Weights of a small rotation predictor.
Model: 24-pixel images, arch vit, activation star_relu, width 192.
Training: 16900 steps, batches of 128.
Data: trained on stained colorectal tissue patches (NCT-CRC-HE-100K), 22605 training examples, 95.7 epochs.
Rows from block 9 of a small rotation predictor, named by matrix and row number. Rows with one number within an expert belong to one neuron, the router's apart. Each number is 50 + 15 x the weight over its row's rms, rounded and kept within 0 to 99. All counts start at 0.
Before each expert's rows are labels from the 100 images, of 14976, where the router gives the expert most weight on average: "responds to" is what is common among them. Only what is clearly more common there than usual is listed. The data: stained colorectal tissue patches (NCT-CRC-HE-100K).
# router: router (model.blocks.9.mlp.router.weight, 64x192, trained with AdamW), inputs 0-95
# up: expert up (model.blocks.9.mlp.up, 64x48x192), inputs 0-95
# down: expert down (model.blocks.9.mlp.down, 64x192x48, transposed), outputs 0-95

# expert 9
responds to: tissue: cancer-associated stroma
router.9:71 47 34 67 63 33 29 36 37 62 68 51 26 45 72 76 74 51 30 44 40 37 14 51 57 55 82 46 39 37 33 41 53 41 68 43 35 31 60 51 28 56 50 47 37 72 54 63 60 44 31 46 28 53 47 37 67 38 55 52 43 65 37 76 38 46 71 50 62 77 50 33 45 37 57 57 42 44 85 57 37 65 41 29 53 48 56 44 44 52 56 64 62 56 69 48
up.3:38 36 48 32 61 64 27 60 77 35 34 43 73 34 72 41 66 31 63 62 71 58 57 53 37 64 50 42 62 48 57 99 46 55 27 10 56 56 57 59 30 34 57 46 54 63 37 55 54 51 60 73 37 46 76 43 34 46 44 39 16 51 43 35 49 52 40 49 48 76 66 54 34 41 48 48 66 40 45 22 35 51 33 49 45 48 62 64 49 62 73 43 71 54 46 35
down.3:42 36 22 58 73 57 39 36 25 41 26 63 46 56 44 38 50 52 23 47 84 53 44 77 42 55 39 37 43 27 42 68 42 54 18 39 36 55 70 37 42 82 67 50 33 51 30 43 59 76 23 54 52 55 46 48 83 44 73 46 87 09 69 47 46 53 38 43 42 57 58 36 47 54 43 31 48 40 51 58 54 53 52 34 65 57 52 60 59 62 49 40 47 82 48 38
up.4:22 25 67 69 63 65 24 67 69 31 59 29 41 39 71 57 60 59 49 33 44 66 56 39 88 59 62 67 32 38 29 47 53 53 60 54 34 64 37 61 29 53 44 42 44 55 39 48 29 41 51 23 31 47 31 49 54 41 60 43 62 57 33 56 31 67 40 66 68 23 52 46 54 41 54 71 21 31 29 36 59 82 56 67 40 76 65 45 60 77 73 34 45 76 56 46
down.4:58 50 58 43 46 38 52 25 71 44 46 70 21 55 57 43 46 30 59 48 44 63 34 33 68 52 75 69 54 45 27 48 50 36 53 34 17 42 45 71 49 74 54 72 41 63 40 98 57 44 45 59 45 54 63 60 21 49 71 52 30 62 54 31 62 50 39 67 45 40 54 58 54 49 73 28 41 30 34 80 47 58 57 39 48 73 56 54 86 53 46 51 26 17 52 67
up.5:55 31 88 42 48 28 64 36 54 49 47 31 45 47 84 53 60 41 38 53 48 56 75 53 27 47 60 71 69 67 55 56 35 38 28 35 53 20 73 23 37 52 33 54 62 64 52 51 62 36 39 54 57 53 46 70 30 59 45 89 44 58 32 40 91 34 28 50 46 11 57 59 41 74 50 33 44 53 07 45 57 41 67 37 54 54 62 56 74 51 52 69 52 36 40 49
down.5:52 36 60 49 55 20 54 34 35 67 54 70 33 63 68 86 62 43 52 98 72 40 67 56 64 26 55 37 74 58 53 41 46 95 51 39 43 40 44 53 43 60 51 44 34 41 52 42 38 40 51 48 47 42 74 63 78 16 53 82 50 56 67 54 39 32 61 66 47 63 61 51 56 52 19 51 60 73 63 44 59 41 53 72 61 58 49 65 65 50 46 55 47 69 38 37
up.6:67 44 40 43 52 61 29 56 57 42 39 44 53 39 36 58 52 67 69 58 41 51 55 29 25 81 71 35 64 43 66 45 61 49 26 36 76 10 44 58 29 42 42 23 43 29 64 52 49 93 69 19 24 54 46 49 54 58 42 48 34 42 45 56 46 44 55 45 37 79 61 40 33 28 46 32 48 10 74 34 90 53 68 39 70 42 64 37 55 50 44 54 64 41 44 37
down.6:37 63 43 66 75 73 47 53 47 41 26 40 51 76 63 55 33 45 31 63 57 67 43 59 43 61 55 12 30 65 40 55 43 35 60 36 69 43 36 35 43 70 31 54 73 45 30 07 44 42 47 55 51 58 46 55 68 29 61 38 57 56 14 44 64 37 38 51 40 55 52 46 44 61 55 36 63 47 32 67 34 53 69 61 59 70 06 47 52 18 63 52 33 51 64 46
up.7:25 47 55 69 40 66 29 75 53 56 46 43 75 64 45 35 33 44 53 53 65 50 41 30 35 71 55 12 50 50 70 74 48 40 41 29 59 39 29 30 75 49 44 41 58 34 18 59 45 62 75 53 57 56 61 65 32 64 63 28 29 56 66 54 26 62 46 55 74 54 56 43 26 49 35 48 44 33 60 56 55 63 53 34 68 42 74 47 48 30 67 41 65 41 59 40
down.7:86 40 60 42 29 35 32 54 76 55 41 53 51 32 42 55 38 42 52 47 32 76 47 35 48 65 66 49 49 56 48 40 25 48 59 68 66 41 43 56 56 68 46 76 19 44 30 29 64 78 47 52 38 27 35 62 52 69 47 22 45 57 57 51 79 41 59 33 42 55 56 52 48 56 28 18 27 62 35 46 43 49 71 70 41 71 24 34 62 49 35 49 35 34 44 64
up.8:43 48 38 36 57 37 43 69 40 27 61 36 50 31 68 72 58 56 46 45 65 48 52 48 61 38 61 42 22 60 50 27 57 64 47 63 47 41 59 51 18 58 42 46 58 42 41 57 72 58 51 11 18 50 43 60 33 30 77 64 41 59 78 59 41 82 50 72 46 37 33 36 17 58 67 37 46 45 72 87 59 64 61 39 42 65 42 56 42 59 44 43 41 51 49 74
down.8:69 40 65 52 35 29 46 55 67 56 43 48 57 83 70 55 66 72 46 51 53 57 54 84 41 35 47 63 40 16 58 31 89 57 51 36 45 46 67 54 58 43 44 37 40 58 55 33 57 52 41 54 60 49 18 50 57 62 48 51 45 49 20 57 47 33 53 43 40 42 30 29 45 66 52 50 57 63 38 72 54 52 72 64 45 29 79 74 38 45 45 44 65 48 48 46
up.9:81 25 36 78 35 50 52 52 65 62 62 48 44 62 62 43 41 67 64 42 58 43 55 47 75 83 54 40 61 30 52 50 35 43 48 42 53 47 68 58 40 34 49 52 64 66 09 44 64 64 44 65 73 71 29 37 49 61 36 43 35 55 42 61 54 53 43 53 57 52 41 46 36 30 85 60 64 40 38 34 53 48 19 67 19 58 62 29 44 25 44 60 42 31 69 76
down.9:20 55 43 69 43 52 47 52 75 46 25 25 45 34 37 41 63 53 56 94 53 63 62 35 50 55 31 56 30 47 60 72 43 58 27 56 35 33 42 63 70 59 45 49 39 57 63 28 49 64 47 57 59 32 22 43 50 37 53 23 36 65 52 39 71 59 25 65 42 36 60 60 36 47 48 58 59 44 40 46 31 71 63 78 50 65 26 49 28 79 68 71 41 44 51 46
up.10:69 32 52 22 46 41 60 52 29 51 49 22 49 29 63 34 49 59 31 50 60 42 55 56 61 39 61 68 32 39 62 60 51 43 43 64 49 22 68 69 32 45 42 65 57 37 29 37 54 66 42 54 24 41 54 50 37 38 49 64 42 43 38 91 39 42 52 47 57 58 49 45 59 41 62 40 55 21 59 62 56 64 58 45 87 50 38 61 62 65 40 53 66 62 36 56
down.10:45 48 63 52 41 57 33 38 59 38 39 41 47 91 28 52 61 58 56 56 65 40 53 38 50 57 62 18 17 72 45 27 61 52 81 46 21 69 63 51 70 43 35 37 62 55 48 31 76 49 75 57 44 41 63 54 34 71 31 47 43 75 44 60 54 48 41 49 45 20 64 67 40 79 26 79 52 50 68 64 20 28 76 42 49 44 54 57 48 45 47 50 72 54 49 52

# expert 11
responds to: tissue: smooth muscle
router.11:35 39 23 50 26 50 26 76 34 23 71 67 52 34 55 63 23 49 66 47 40 45 60 54 52 44 60 58 50 56 61 53 35 35 46 62 55 59 39 57 45 49 41 26 47 65 69 54 70 59 32 43 28 35 14 68 60 58 40 50 29 30 55 32 72 60 62 48 65 79 63 26 53 58 18 72 19 54 54 75 28 20 56 49 41 39 64 54 45 53 40 41 41 55 08 68
up.3:43 37 44 42 41 61 64 54 68 17 37 30 33 25 87 40 49 59 60 44 38 47 35 46 50 19 47 38 56 47 49 55 42 46 31 41 64 39 57 32 42 81 48 78 32 72 23 40 54 41 49 78 64 59 61 50 37 58 68 48 35 46 36 47 54 39 43 44 37 43 45 65 66 48 32 50 49 68 39 58 32 58 54 62 13 70 38 43 70 34 76 76 36 52 58 31
down.3:56 35 65 56 61 70 44 82 71 34 41 57 57 42 49 59 44 79 54 45 43 59 67 34 41 46 68 56 40 29 39 55 52 33 32 38 60 44 38 57 51 50 55 73 69 58 49 55 36 19 64 77 53 47 40 22 42 36 58 72 56 34 41 28 53 36 34 48 30 83 44 52 42 44 78 39 57 31 57 67 53 42 75 74 63 72 45 39 53 76 39 51 44 62 20 20
up.4:64 36 38 60 48 52 31 55 55 51 53 71 66 40 81 44 81 77 43 49 67 37 53 46 54 03 47 46 32 66 38 52 48 41 36 41 17 31 28 49 88 42 51 38 42 33 43 64 24 50 38 54 37 58 61 65 61 61 63 58 66 63 36 66 50 23 56 44 71 53 48 70 56 38 50 50 61 68 51 40 60 25 88 66 15 48 47 37 33 26 47 47 33 38 62 27
down.4:41 32 60 47 44 43 47 72 48 51 41 46 53 37 59 40 61 41 42 39 58 51 77 41 28 37 44 62 48 61 86 37 39 49 50 48 32 37 25 45 51 43 66 31 62 55 55 70 30 36 37 51 57 60 52 42 29 49 62 65 27 44 41 41 76 84 46 59 40 43 40 58 29 31 50 28 35 34 68 37 44 65 67 45 32 75 22 65 38 50 47 64 51 33 54 57
up.5:65 76 29 13 54 45 71 57 38 44 32 39 41 59 65 76 49 67 52 48 60 37 56 52 43 48 61 51 31 74 40 50 60 68 43 52 49 51 66 42 40 49 73 59 37 54 33 41 39 55 48 60 21 36 57 64 35 85 46 73 83 53 56 68 34 55 60 35 52 52 26 33 53 31 73 69 67 43 65 25 47 80 49 32 76 39 34 56 45 43 56 65 24 31 42 54
down.5:26 64 58 41 58 68 33 45 40 79 64 51 60 34 59 35 78 39 60 67 40 58 47 69 43 46 37 41 61 56 35 36 40 85 50 46 63 79 26 45 72 48 40 36 44 05 34 55 47 49 48 55 32 74 57 19 66 20 48 27 77 38 25 45 54 68 71 59 66 62 51 55 37 84 26 31 42 60 34 49 57 47 39 37 56 60 40 62 11 34 95 27 36 72 40 36
up.6:34 66 66 50 55 57 66 28 42 75 59 47 54 29 52 53 57 77 59 41 44 45 55 62 30 29 20 49 75 34 54 64 38 55 37 68 44 31 22 58 23 60 61 29 24 03 89 50 27 62 46 58 55 49 47 10 64 52 59 43 66 19 60 59 32 53 68 57 35 73 30 70 41 47 84 40 44 47 37 31 30 49 58 60 48 81 54 65 44 54 45 68 66 37 59 61
down.6:59 81 41 62 27 45 68 52 39 52 25 32 56 32 35 54 24 33 14 20 65 65 67 35 58 31 34 59 78 44 38 46 51 29 57 69 57 32 52 52 41 36 55 30 71 63 72 79 52 54 62 38 52 38 49 18 59 57 48 52 37 55 49 69 47 50 77 42 37 48 59 46 27 54 68 59 37 61 33 46 72 71 60 54 44 34 47 45 84 73 41 32 72 53 44 29
up.7:48 49 30 79 45 15 33 45 40 53 78 57 57 73 58 56 40 34 37 37 62 37 44 48 40 43 41 70 52 46 29 00 64 70 53 71 32 54 33 52 33 41 52 51 63 70 44 23 46 49 57 31 59 77 39 34 54 64 58 48 51 45 62 89 34 62 54 57 61 54 28 59 37 53 52 47 49 41 60 75 53 61 57 19 42 55 57 85 35 39 38 26 37 46 48 40
down.7:61 53 23 48 59 66 59 56 54 31 60 65 49 74 30 46 47 64 61 35 35 50 54 42 59 61 28 21 62 66 60 65 32 48 35 43 67 51 67 36 71 61 22 47 64 49 71 46 66 75 63 50 68 57 38 65 37 58 26 37 14 43 49 35 64 57 58 42 31 54 13 42 44 51 45 50 53 69 29 47 60 03 72 63 72 39 62 46 46 44 33 22 66 27 40 64
up.8:51 74 49 26 53 38 55 28 61 55 41 67 24 63 29 69 61 72 28 43 59 40 46 39 46 35 50 68 70 40 56 78 58 72 19 60 23 67 40 49 52 43 75 24 19 65 55 42 58 29 50 33 40 57 42 42 22 25 32 29 56 67 32 56 32 40 38 58 53 54 56 40 60 46 52 60 66 27 74 80 50 56 52 37 54 40 71 19 37 57 44 21 74 50 41 55
down.8:43 37 70 63 50 54 25 28 43 27 26 57 62 47 67 39 51 50 32 58 66 92 61 59 60 35 77 40 59 74 62 24 72 46 59 67 60 42 19 69 57 48 54 36 50 56 52 52 53 42 55 55 54 46 31 47 52 31 64 37 51 73 68 56 37 44 00 21 27 56 87 45 38 38 42 18 61 30 51 46 87 67 56 43 54 68 57 42 44 53 38 65 63 69 32 44
up.9:26 68 41 54 37 47 51 38 53 59 48 61 47 59 67 37 32 60 53 50 55 58 82 41 38 73 47 52 41 25 55 96 78 56 75 53 32 72 51 36 65 19 38 61 63 59 42 41 77 47 33 53 27 37 56 14 59 44 48 51 61 54 66 65 52 56 62 59 76 51 51 21 77 58 44 81 69 84 29 28 66 19 37 82 43 51 39 50 57 63 20 38 68 32 74 40
down.9:33 58 40 23 37 72 62 46 73 56 42 38 48 41 72 37 71 34 37 48 82 62 78 53 42 34 39 52 51 38 62 43 14 33 50 47 83 63 54 50 25 64 73 60 37 46 55 41 34 57 39 35 51 35 66 48 54 40 70 34 74 34 75 38 52 41 84 34 67 33 54 54 56 28 62 32 59 48 55 43 66 25 33 16 57 68 47 42 68 47 63 51 37 50 38 62
up.10:35 32 63 28 37 50 60 29 40 71 99 18 62 65 54 58 41 63 70 67 66 41 57 65 92 68 70 32 53 31 55 53 45 62 46 78 70 55 46 82 32 55 58 34 60 60 47 32 46 59 65 46 36 69 56 45 35 59 28 45 42 33 58 45 69 63 44 51 45 25 54 39 44 61 39 30 48 42 32 55 41 28 58 19 43 47 46 44 69 72 53 54 65 40 52 65
down.10:72 54 54 65 67 62 60 64 38 41 52 51 62 56 57 62 01 52 73 62 34 58 50 70 57 37 40 59 52 39 60 51 49 67 35 61 46 67 40 26 20 51 33 47 30 52 54 06 54 43 47 40 44 51 50 46 58 28 63 47 33 71 43 34 63 36 58 50 60 33 54 63 29 73 31 52 18 52 51 58 30 67 30 63 78 11 66 70 58 43 55 39 26 68 51 47

# expert 60
responds to: tissue: debris
router.60:62 56 25 50 33 63 53 42 51 45 43 62 58 40 65 16 46 41 32 67 55 59 59 46 49 67 47 56 54 52 78 67 64 59 38 70 25 25 38 48 51 61 53 47 33 47 66 41 58 75 49 53 36 45 35 66 42 48 50 53 19 40 55 49 61 42 47 39 74 39 62 43 35 18 36 48 37 41 57 63 36 61 60 59 64 46 58 05 25 46 36 42 46 62 59 22
up.3:52 49 74 27 55 58 49 60 33 44 59 30 68 56 41 44 73 40 52 47 49 47 84 62 73 44 54 59 56 43 66 61 11 43 74 34 69 69 41 67 42 59 54 35 28 60 68 53 44 50 46 51 59 64 44 44 83 33 51 20 42 31 49 44 64 56 29 57 48 57 44 70 51 51 34 37 21 19 38 52 51 42 33 59 35 59 63 48 42 40 53 57 26 48 44 52
down.3:42 58 59 62 62 51 57 74 44 56 47 37 49 48 80 37 58 43 49 42 47 67 65 29 56 68 47 39 39 46 66 52 63 63 47 61 45 99 59 64 31 46 52 34 48 69 72 65 38 60 44 58 39 40 50 30 53 77 44 58 69 56 29 56 41 15 23 44 53 80 47 65 45 28 44 31 47 55 84 54 79 39 73 39 35 50 49 43 33 48 45 62 45 70 67 39
up.4:46 42 42 65 65 42 09 64 47 51 61 28 39 67 74 60 62 47 50 28 13 49 44 47 42 31 05 71 45 45 48 39 55 72 53 18 52 51 54 42 31 39 27 66 58 41 87 48 51 78 66 46 35 39 36 22 53 60 37 59 86 49 70 72 53 57 42 51 58 63 51 26 64 68 41 32 32 36 26 51 44 44 58 36 73 58 45 57 58 42 55 57 74 63 56 53
down.4:36 54 64 49 63 36 73 65 58 58 35 63 59 52 64 40 36 81 30 39 50 57 57 75 48 62 56 53 63 41 47 41 36 55 74 49 78 44 40 45 51 53 26 53 36 49 51 50 59 61 48 30 50 54 59 38 65 81 58 38 73 61 54 34 19 27 45 50 60 44 50 41 47 40 41 37 50 34 51 81 31 41 39 29 57 75 54 35 32 52 45 78 64 78 19 38
up.5:73 50 66 47 37 61 52 48 51 54 77 42 81 32 70 50 61 56 62 69 27 58 46 56 20 23 36 59 44 56 62 57 35 63 43 44 76 68 28 44 46 61 34 55 50 54 79 67 78 48 24 40 40 58 75 51 38 40 43 67 66 75 27 62 73 55 25 51 41 33 60 55 70 38 35 29 34 48 33 81 51 43 53 35 47 20 72 44 52 49 81 51 51 23 39 41
down.5:27 43 43 31 39 32 76 53 61 50 45 39 56 18 40 31 22 48 64 46 62 41 26 41 32 33 51 38 69 57 24 42 31 27 51 61 41 57 33 72 40 30 62 47 64 61 38 56 64 56 52 33 28 31 34 40 43 63 60 42 66 53 59 27 50 77 43 54 39 65 43 48 46 41 25 64 45 45 27 48 54 48 49 64 39 24 55 72 40 35 63 46 53 58 51 91
up.6:48 20 35 62 44 65 29 76 34 43 28 43 37 39 49 28 43 06 26 36 29 54 61 57 75 56 66 45 37 63 49 73 64 43 38 58 41 52 54 42 50 42 67 39 46 50 62 61 51 71 58 69 67 20 16 56 60 47 56 45 31 47 45 53 44 46 45 45 53 66 18 52 31 41 59 60 55 46 53 61 62 45 36 67 55 56 68 39 33 67 28 37 44 41 61 13
down.6:53 57 34 78 37 42 40 36 58 46 41 34 44 66 45 23 75 49 73 61 39 42 54 40 39 30 62 55 58 35 43 50 27 20 66 26 41 43 53 46 31 47 47 38 64 76 50 50 59 40 51 53 33 18 95 32 59 38 34 79 56 64 52 37 26 56 57 55 47 34 71 49 49 41 66 77 45 39 50 33 21 48 61 45 68 48 43 36 64 82 38 74 71 29 34 46
up.7:65 59 49 44 60 49 49 42 46 38 19 45 61 40 45 71 53 46 42 32 79 46 33 54 29 60 56 36 15 58 46 06 55 48 67 92 65 39 48 37 49 71 51 63 53 54 55 17 60 52 43 99 60 52 39 42 63 45 67 69 60 65 85 49 56 50 36 62 50 49 57 54 33 34 36 53 42 64 47 25 65 52 72 63 75 60 39 69 79 43 70 61 36 74 55 45
down.7:71 53 70 37 43 69 34 34 63 57 47 39 57 59 41 78 63 53 43 55 23 52 61 29 78 34 46 60 52 74 46 42 36 47 29 52 51 64 47 55 54 51 51 82 61 66 53 40 12 45 37 50 32 29 82 56 43 41 69 68 42 62 39 63 31 48 57 43 46 49 51 44 34 74 40 62 35 45 46 36 37 76 43 48 40 53 31 54 40 24 40 57 15 40 49 58
up.8:57 75 30 35 50 46 44 44 70 48 38 38 35 19 34 49 62 64 62 35 32 40 62 69 45 80 59 50 88 78 52 47 51 77 59 54 56 62 65 39 59 81 47 73 31 48 38 43 60 15 34 25 40 65 55 31 57 59 40 51 51 44 36 24 51 28 59 73 42 69 65 63 56 31 61 33 52 64 17 41 45 50 61 78 45 51 55 04 61 39 43 57 27 88 59 65
down.8:36 70 61 31 45 53 31 54 67 52 38 33 36 80 42 64 37 54 44 41 44 51 50 54 28 53 44 42 24 64 23 23 56 38 57 48 64 49 25 46 38 59 64 35 76 58 29 99 59 46 67 48 55 43 46 38 47 51 63 36 47 60 70 66 40 56 76 51 56 37 34 79 48 49 47 60 51 45 48 47 60 49 34 56 15 41 26 70 24 42 47 54 48 56 28 56
up.9:65 64 64 46 69 53 25 37 67 48 30 41 58 43 58 65 76 34 52 38 55 50 46 58 24 56 40 33 63 71 49 45 76 41 54 58 44 34 49 39 22 36 42 68 39 74 54 26 51 42 51 99 56 23 47 53 62 22 66 36 25 71 50 46 39 46 48 56 61 41 56 65 45 53 62 36 37 63 38 38 47 39 44 58 72 87 39 61 50 52 54 74 58 58 55 44
down.9:55 77 65 50 46 57 39 72 61 54 59 41 49 50 34 40 37 36 38 31 44 39 43 34 50 35 68 55 71 43 34 57 32 49 75 59 53 45 37 56 21 45 40 49 65 55 53 40 67 47 59 70 14 21 56 59 64 31 33 25 60 46 76 77 48 62 45 46 54 41 52 56 49 44 61 67 56 14 57 20 73 37 26 62 61 61 49 40 56 61 51 28 39 57 31 79
up.10:56 45 29 21 46 33 38 77 57 58 54 71 46 74 63 66 70 66 49 41 63 43 24 51 68 51 50 52 54 52 59 19 35 70 32 40 35 58 46 57 65 47 41 57 57 43 27 41 58 59 45 31 55 65 34 32 56 55 36 78 41 51 53 18 13 60 46 50 54 61 47 72 72 46 54 62 63 56 59 40 67 45 45 48 40 59 62 56 54 74 63 41 42 56 45 63
down.10:63 08 61 53 68 65 56 57 46 40 26 68 31 33 42 70 81 48 34 56 45 85 63 24 60 64 32 54 45 42 43 82 39 63 53 39 39 36 65 35 40 48 55 54 52 45 69 52 21 53 54 53 71 64 62 50 53 56 71 36 53 49 60 45 47 34 56 21 31 26 56 31 53 18 61 34 30 36 50 15 54 79 58 47 43 70 64 39 39 18 30 64 52 49 13 56

# expert 19
responds to: tissue: adipose tissue
router.19:28 44 42 63 43 40 37 73 43 28 72 64 72 36 84 53 27 46 59 48 51 70 50 75 47 39 51 45 62 43 49 54 42 34 64 66 49 28 31 60 51 66 56 41 60 67 92 75 59 61 58 25 44 28 47 55 72 34 85 57 50 50 73 72 52 51 51 41 42 55 66 50 55 48 34 65 28 71 42 53 28 45 24 58 24 54 59 49 00 61 39 40 39 48 47 63
up.3:44 46 35 59 27 36 44 68 83 35 40 22 42 41 34 54 26 48 54 35 34 38 50 30 84 46 60 34 55 72 46 68 55 42 51 76 77 69 27 57 72 48 06 53 54 72 59 44 61 57 67 17 41 59 62 58 54 47 75 59 23 63 65 49 79 44 63 69 62 43 35 57 58 51 45 66 36 53 74 55 62 66 52 64 32 65 44 38 19 29 37 57 49 60 37 47
down.3:30 58 49 30 52 57 54 49 40 73 57 72 26 41 32 66 71 25 45 74 71 47 53 32 21 51 41 29 67 42 71 73 82 61 71 40 69 52 56 12 65 52 74 47 65 28 62 69 59 52 62 68 50 41 82 53 48 66 51 42 34 88 49 56 37 31 75 47 60 51 69 69 77 61 35 71 61 64 26 45 65 54 16 70 38 36 74 54 55 39 47 43 45 62 55 44
up.4:46 71 41 44 63 53 47 41 18 60 32 48 18 59 52 29 67 69 50 49 48 66 77 53 17 59 51 50 58 50 44 44 92 60 33 31 71 30 59 71 66 31 45 57 38 61 39 55 58 44 79 46 43 03 65 66 31 50 52 43 60 53 67 55 24 48 52 57 40 62 54 50 62 65 38 49 50 44 09 35 51 66 27 56 47 29 40 49 56 25 47 49 63 72 57 68
down.4:34 52 69 60 66 47 68 34 38 82 51 56 63 51 54 26 53 32 50 43 37 63 61 43 65 38 46 58 54 71 27 50 33 31 69 47 35 07 41 47 75 55 67 36 54 55 65 32 22 47 71 48 47 86 55 47 40 37 36 15 38 41 49 76 47 35 62 56 45 66 57 48 57 57 60 49 29 44 57 26 92 50 38 49 59 41 34 31 51 50 53 61 42 70 42 40
up.5:43 35 64 31 53 58 79 58 48 54 62 52 79 53 70 56 39 46 45 48 36 58 77 65 68 49 59 64 61 48 44 63 50 45 46 62 57 42 15 73 49 64 53 33 53 32 52 70 22 58 34 49 22 67 57 59 46 39 69 21 41 49 63 59 53 80 47 55 19 41 52 47 34 45 30 77 39 36 59 59 39 73 50 30 31 61 56 53 26 65 51 24 54 62 48 26
down.5:71 53 46 33 66 70 59 60 44 41 22 36 65 99 59 48 72 48 82 65 43 69 55 49 57 33 49 26 36 40 52 29 31 45 73 62 50 49 53 65 63 24 51 31 28 35 19 97 66 47 45 27 55 56 73 62 44 54 37 38 48 34 67 60 50 50 44 65 36 46 42 50 56 60 53 35 41 49 78 42 65 42 37 40 35 55 82 71 36 69 37 54 65 56 64 66
up.6:56 99 54 72 61 27 30 51 47 32 31 15 67 22 34 48 42 56 67 34 56 58 73 46 75 53 42 61 46 69 58 80 31 41 77 42 34 58 62 67 48 59 27 56 40 31 34 49 56 24 55 38 26 21 63 73 50 49 47 65 60 57 43 53 37 30 64 50 02 47 55 46 42 67 33 43 40 70 86 36 55 66 66 55 47 67 76 34 44 43 51 66 60 57 35 67
down.6:46 18 40 38 50 53 49 48 52 63 74 53 64 60 33 24 31 53 65 67 65 63 59 45 81 31 52 44 69 62 54 54 47 38 27 51 57 42 45 84 51 43 56 34 61 76 68 50 64 39 41 51 32 72 72 55 48 33 73 65 60 61 24 57 57 60 58 56 59 36 68 40 37 64 38 30 43 71 23 58 70 66 40 34 57 48 12 37 59 31 17 45 66 45 32 63
up.7:42 62 37 53 49 39 75 54 65 37 62 50 48 64 54 51 48 52 39 40 57 53 61 40 69 84 39 38 35 29 49 65 50 80 71 14 28 77 43 50 30 49 36 45 57 28 32 28 71 32 38 56 39 66 78 64 35 53 48 42 30 35 66 52 55 28 60 55 32 26 56 52 62 63 14 52 44 34 66 21 66 44 60 34 85 28 47 59 57 31 67 48 46 67 58 69
down.7:58 55 59 52 52 70 67 24 60 38 52 53 49 62 61 63 24 59 30 68 49 85 54 40 53 54 45 63 43 55 32 54 43 49 43 74 41 43 32 32 39 25 34 57 47 47 37 43 41 47 63 21 68 52 47 37 44 48 49 33 79 32 64 59 55 59 38 49 38 86 44 68 37 19 54 52 51 40 55 37 74 48 54 49 36 54 55 13 62 81 52 48 75 38 35 22
up.8:20 73 65 37 52 53 22 78 54 52 59 78 62 51 87 66 43 66 50 51 48 60 45 37 38 52 37 47 65 69 39 22 52 67 44 49 43 49 29 32 61 65 38 49 16 64 58 58 71 63 57 00 29 41 41 39 50 29 44 27 21 45 52 39 47 52 61 73 42 66 73 40 49 44 58 48 56 33 57 41 55 43 37 41 36 49 58 32 38 68 55 51 48 42 67 58
down.8:42 64 27 45 72 71 34 79 30 58 44 40 71 40 62 20 61 37 48 43 08 49 23 38 60 47 26 45 74 58 40 44 62 70 37 70 39 49 76 26 31 46 59 26 45 37 36 26 63 61 46 50 48 47 47 62 56 30 58 37 38 30 66 39 91 29 41 38 54 37 45 32 50 18 78 54 52 38 23 33 60 47 46 45 49 22 33 49 54 48 56 44 59 28 58 44
up.9:74 36 32 83 46 58 45 88 74 57 51 12 59 58 03 55 45 60 66 67 58 48 34 53 65 39 45 72 37 64 37 62 56 55 34 47 40 35 54 60 58 56 63 49 48 79 47 73 51 67 91 19 58 59 55 61 71 69 46 42 33 39 52 42 38 46 56 24 62 45 57 52 56 50 72 50 69 64 51 74 54 41 46 53 71 58 34 58 49 45 37 28 67 47 47 47
down.9:41 35 39 56 44 42 37 52 55 48 22 29 72 41 46 39 51 26 63 26 74 25 31 69 65 72 54 80 45 50 32 44 55 33 51 36 45 53 32 35 69 61 47 44 46 42 40 51 25 59 26 76 34 43 34 48 32 64 79 36 42 56 38 32 26 65 40 48 66 48 50 41 62 55 34 61 76 63 51 49 31 68 58 44 53 56 57 35 65 06 76 59 00 50 32 28
up.10:66 29 30 49 47 61 54 57 54 64 85 52 57 54 57 81 49 60 50 55 39 43 47 53 41 73 69 44 64 51 39 48 22 48 36 28 55 78 17 41 56 03 54 54 50 22 47 61 34 50 43 45 34 45 63 30 38 41 56 51 62 33 51 49 29 25 40 69 45 66 30 62 26 32 56 58 71 57 27 41 50 48 60 56 58 63 70 51 58 67 75 36 64 53 45 93
down.10:43 40 54 41 35 57 36 55 64 53 48 37 57 30 58 49 47 61 48 36 29 48 70 53 33 61 40 55 48 51 35 40 33 67 40 93 46 56 44 45 33 59 33 43 64 53 56 48 51 19 74 26 25 63 49 63 58 39 50 56 60 19 59 47 56 38 93 23 35 61 21 61 36 36 57 59 45 41 52 52 50 69 40 44 47 51 46 23 48 76 43 49 52 37 45 67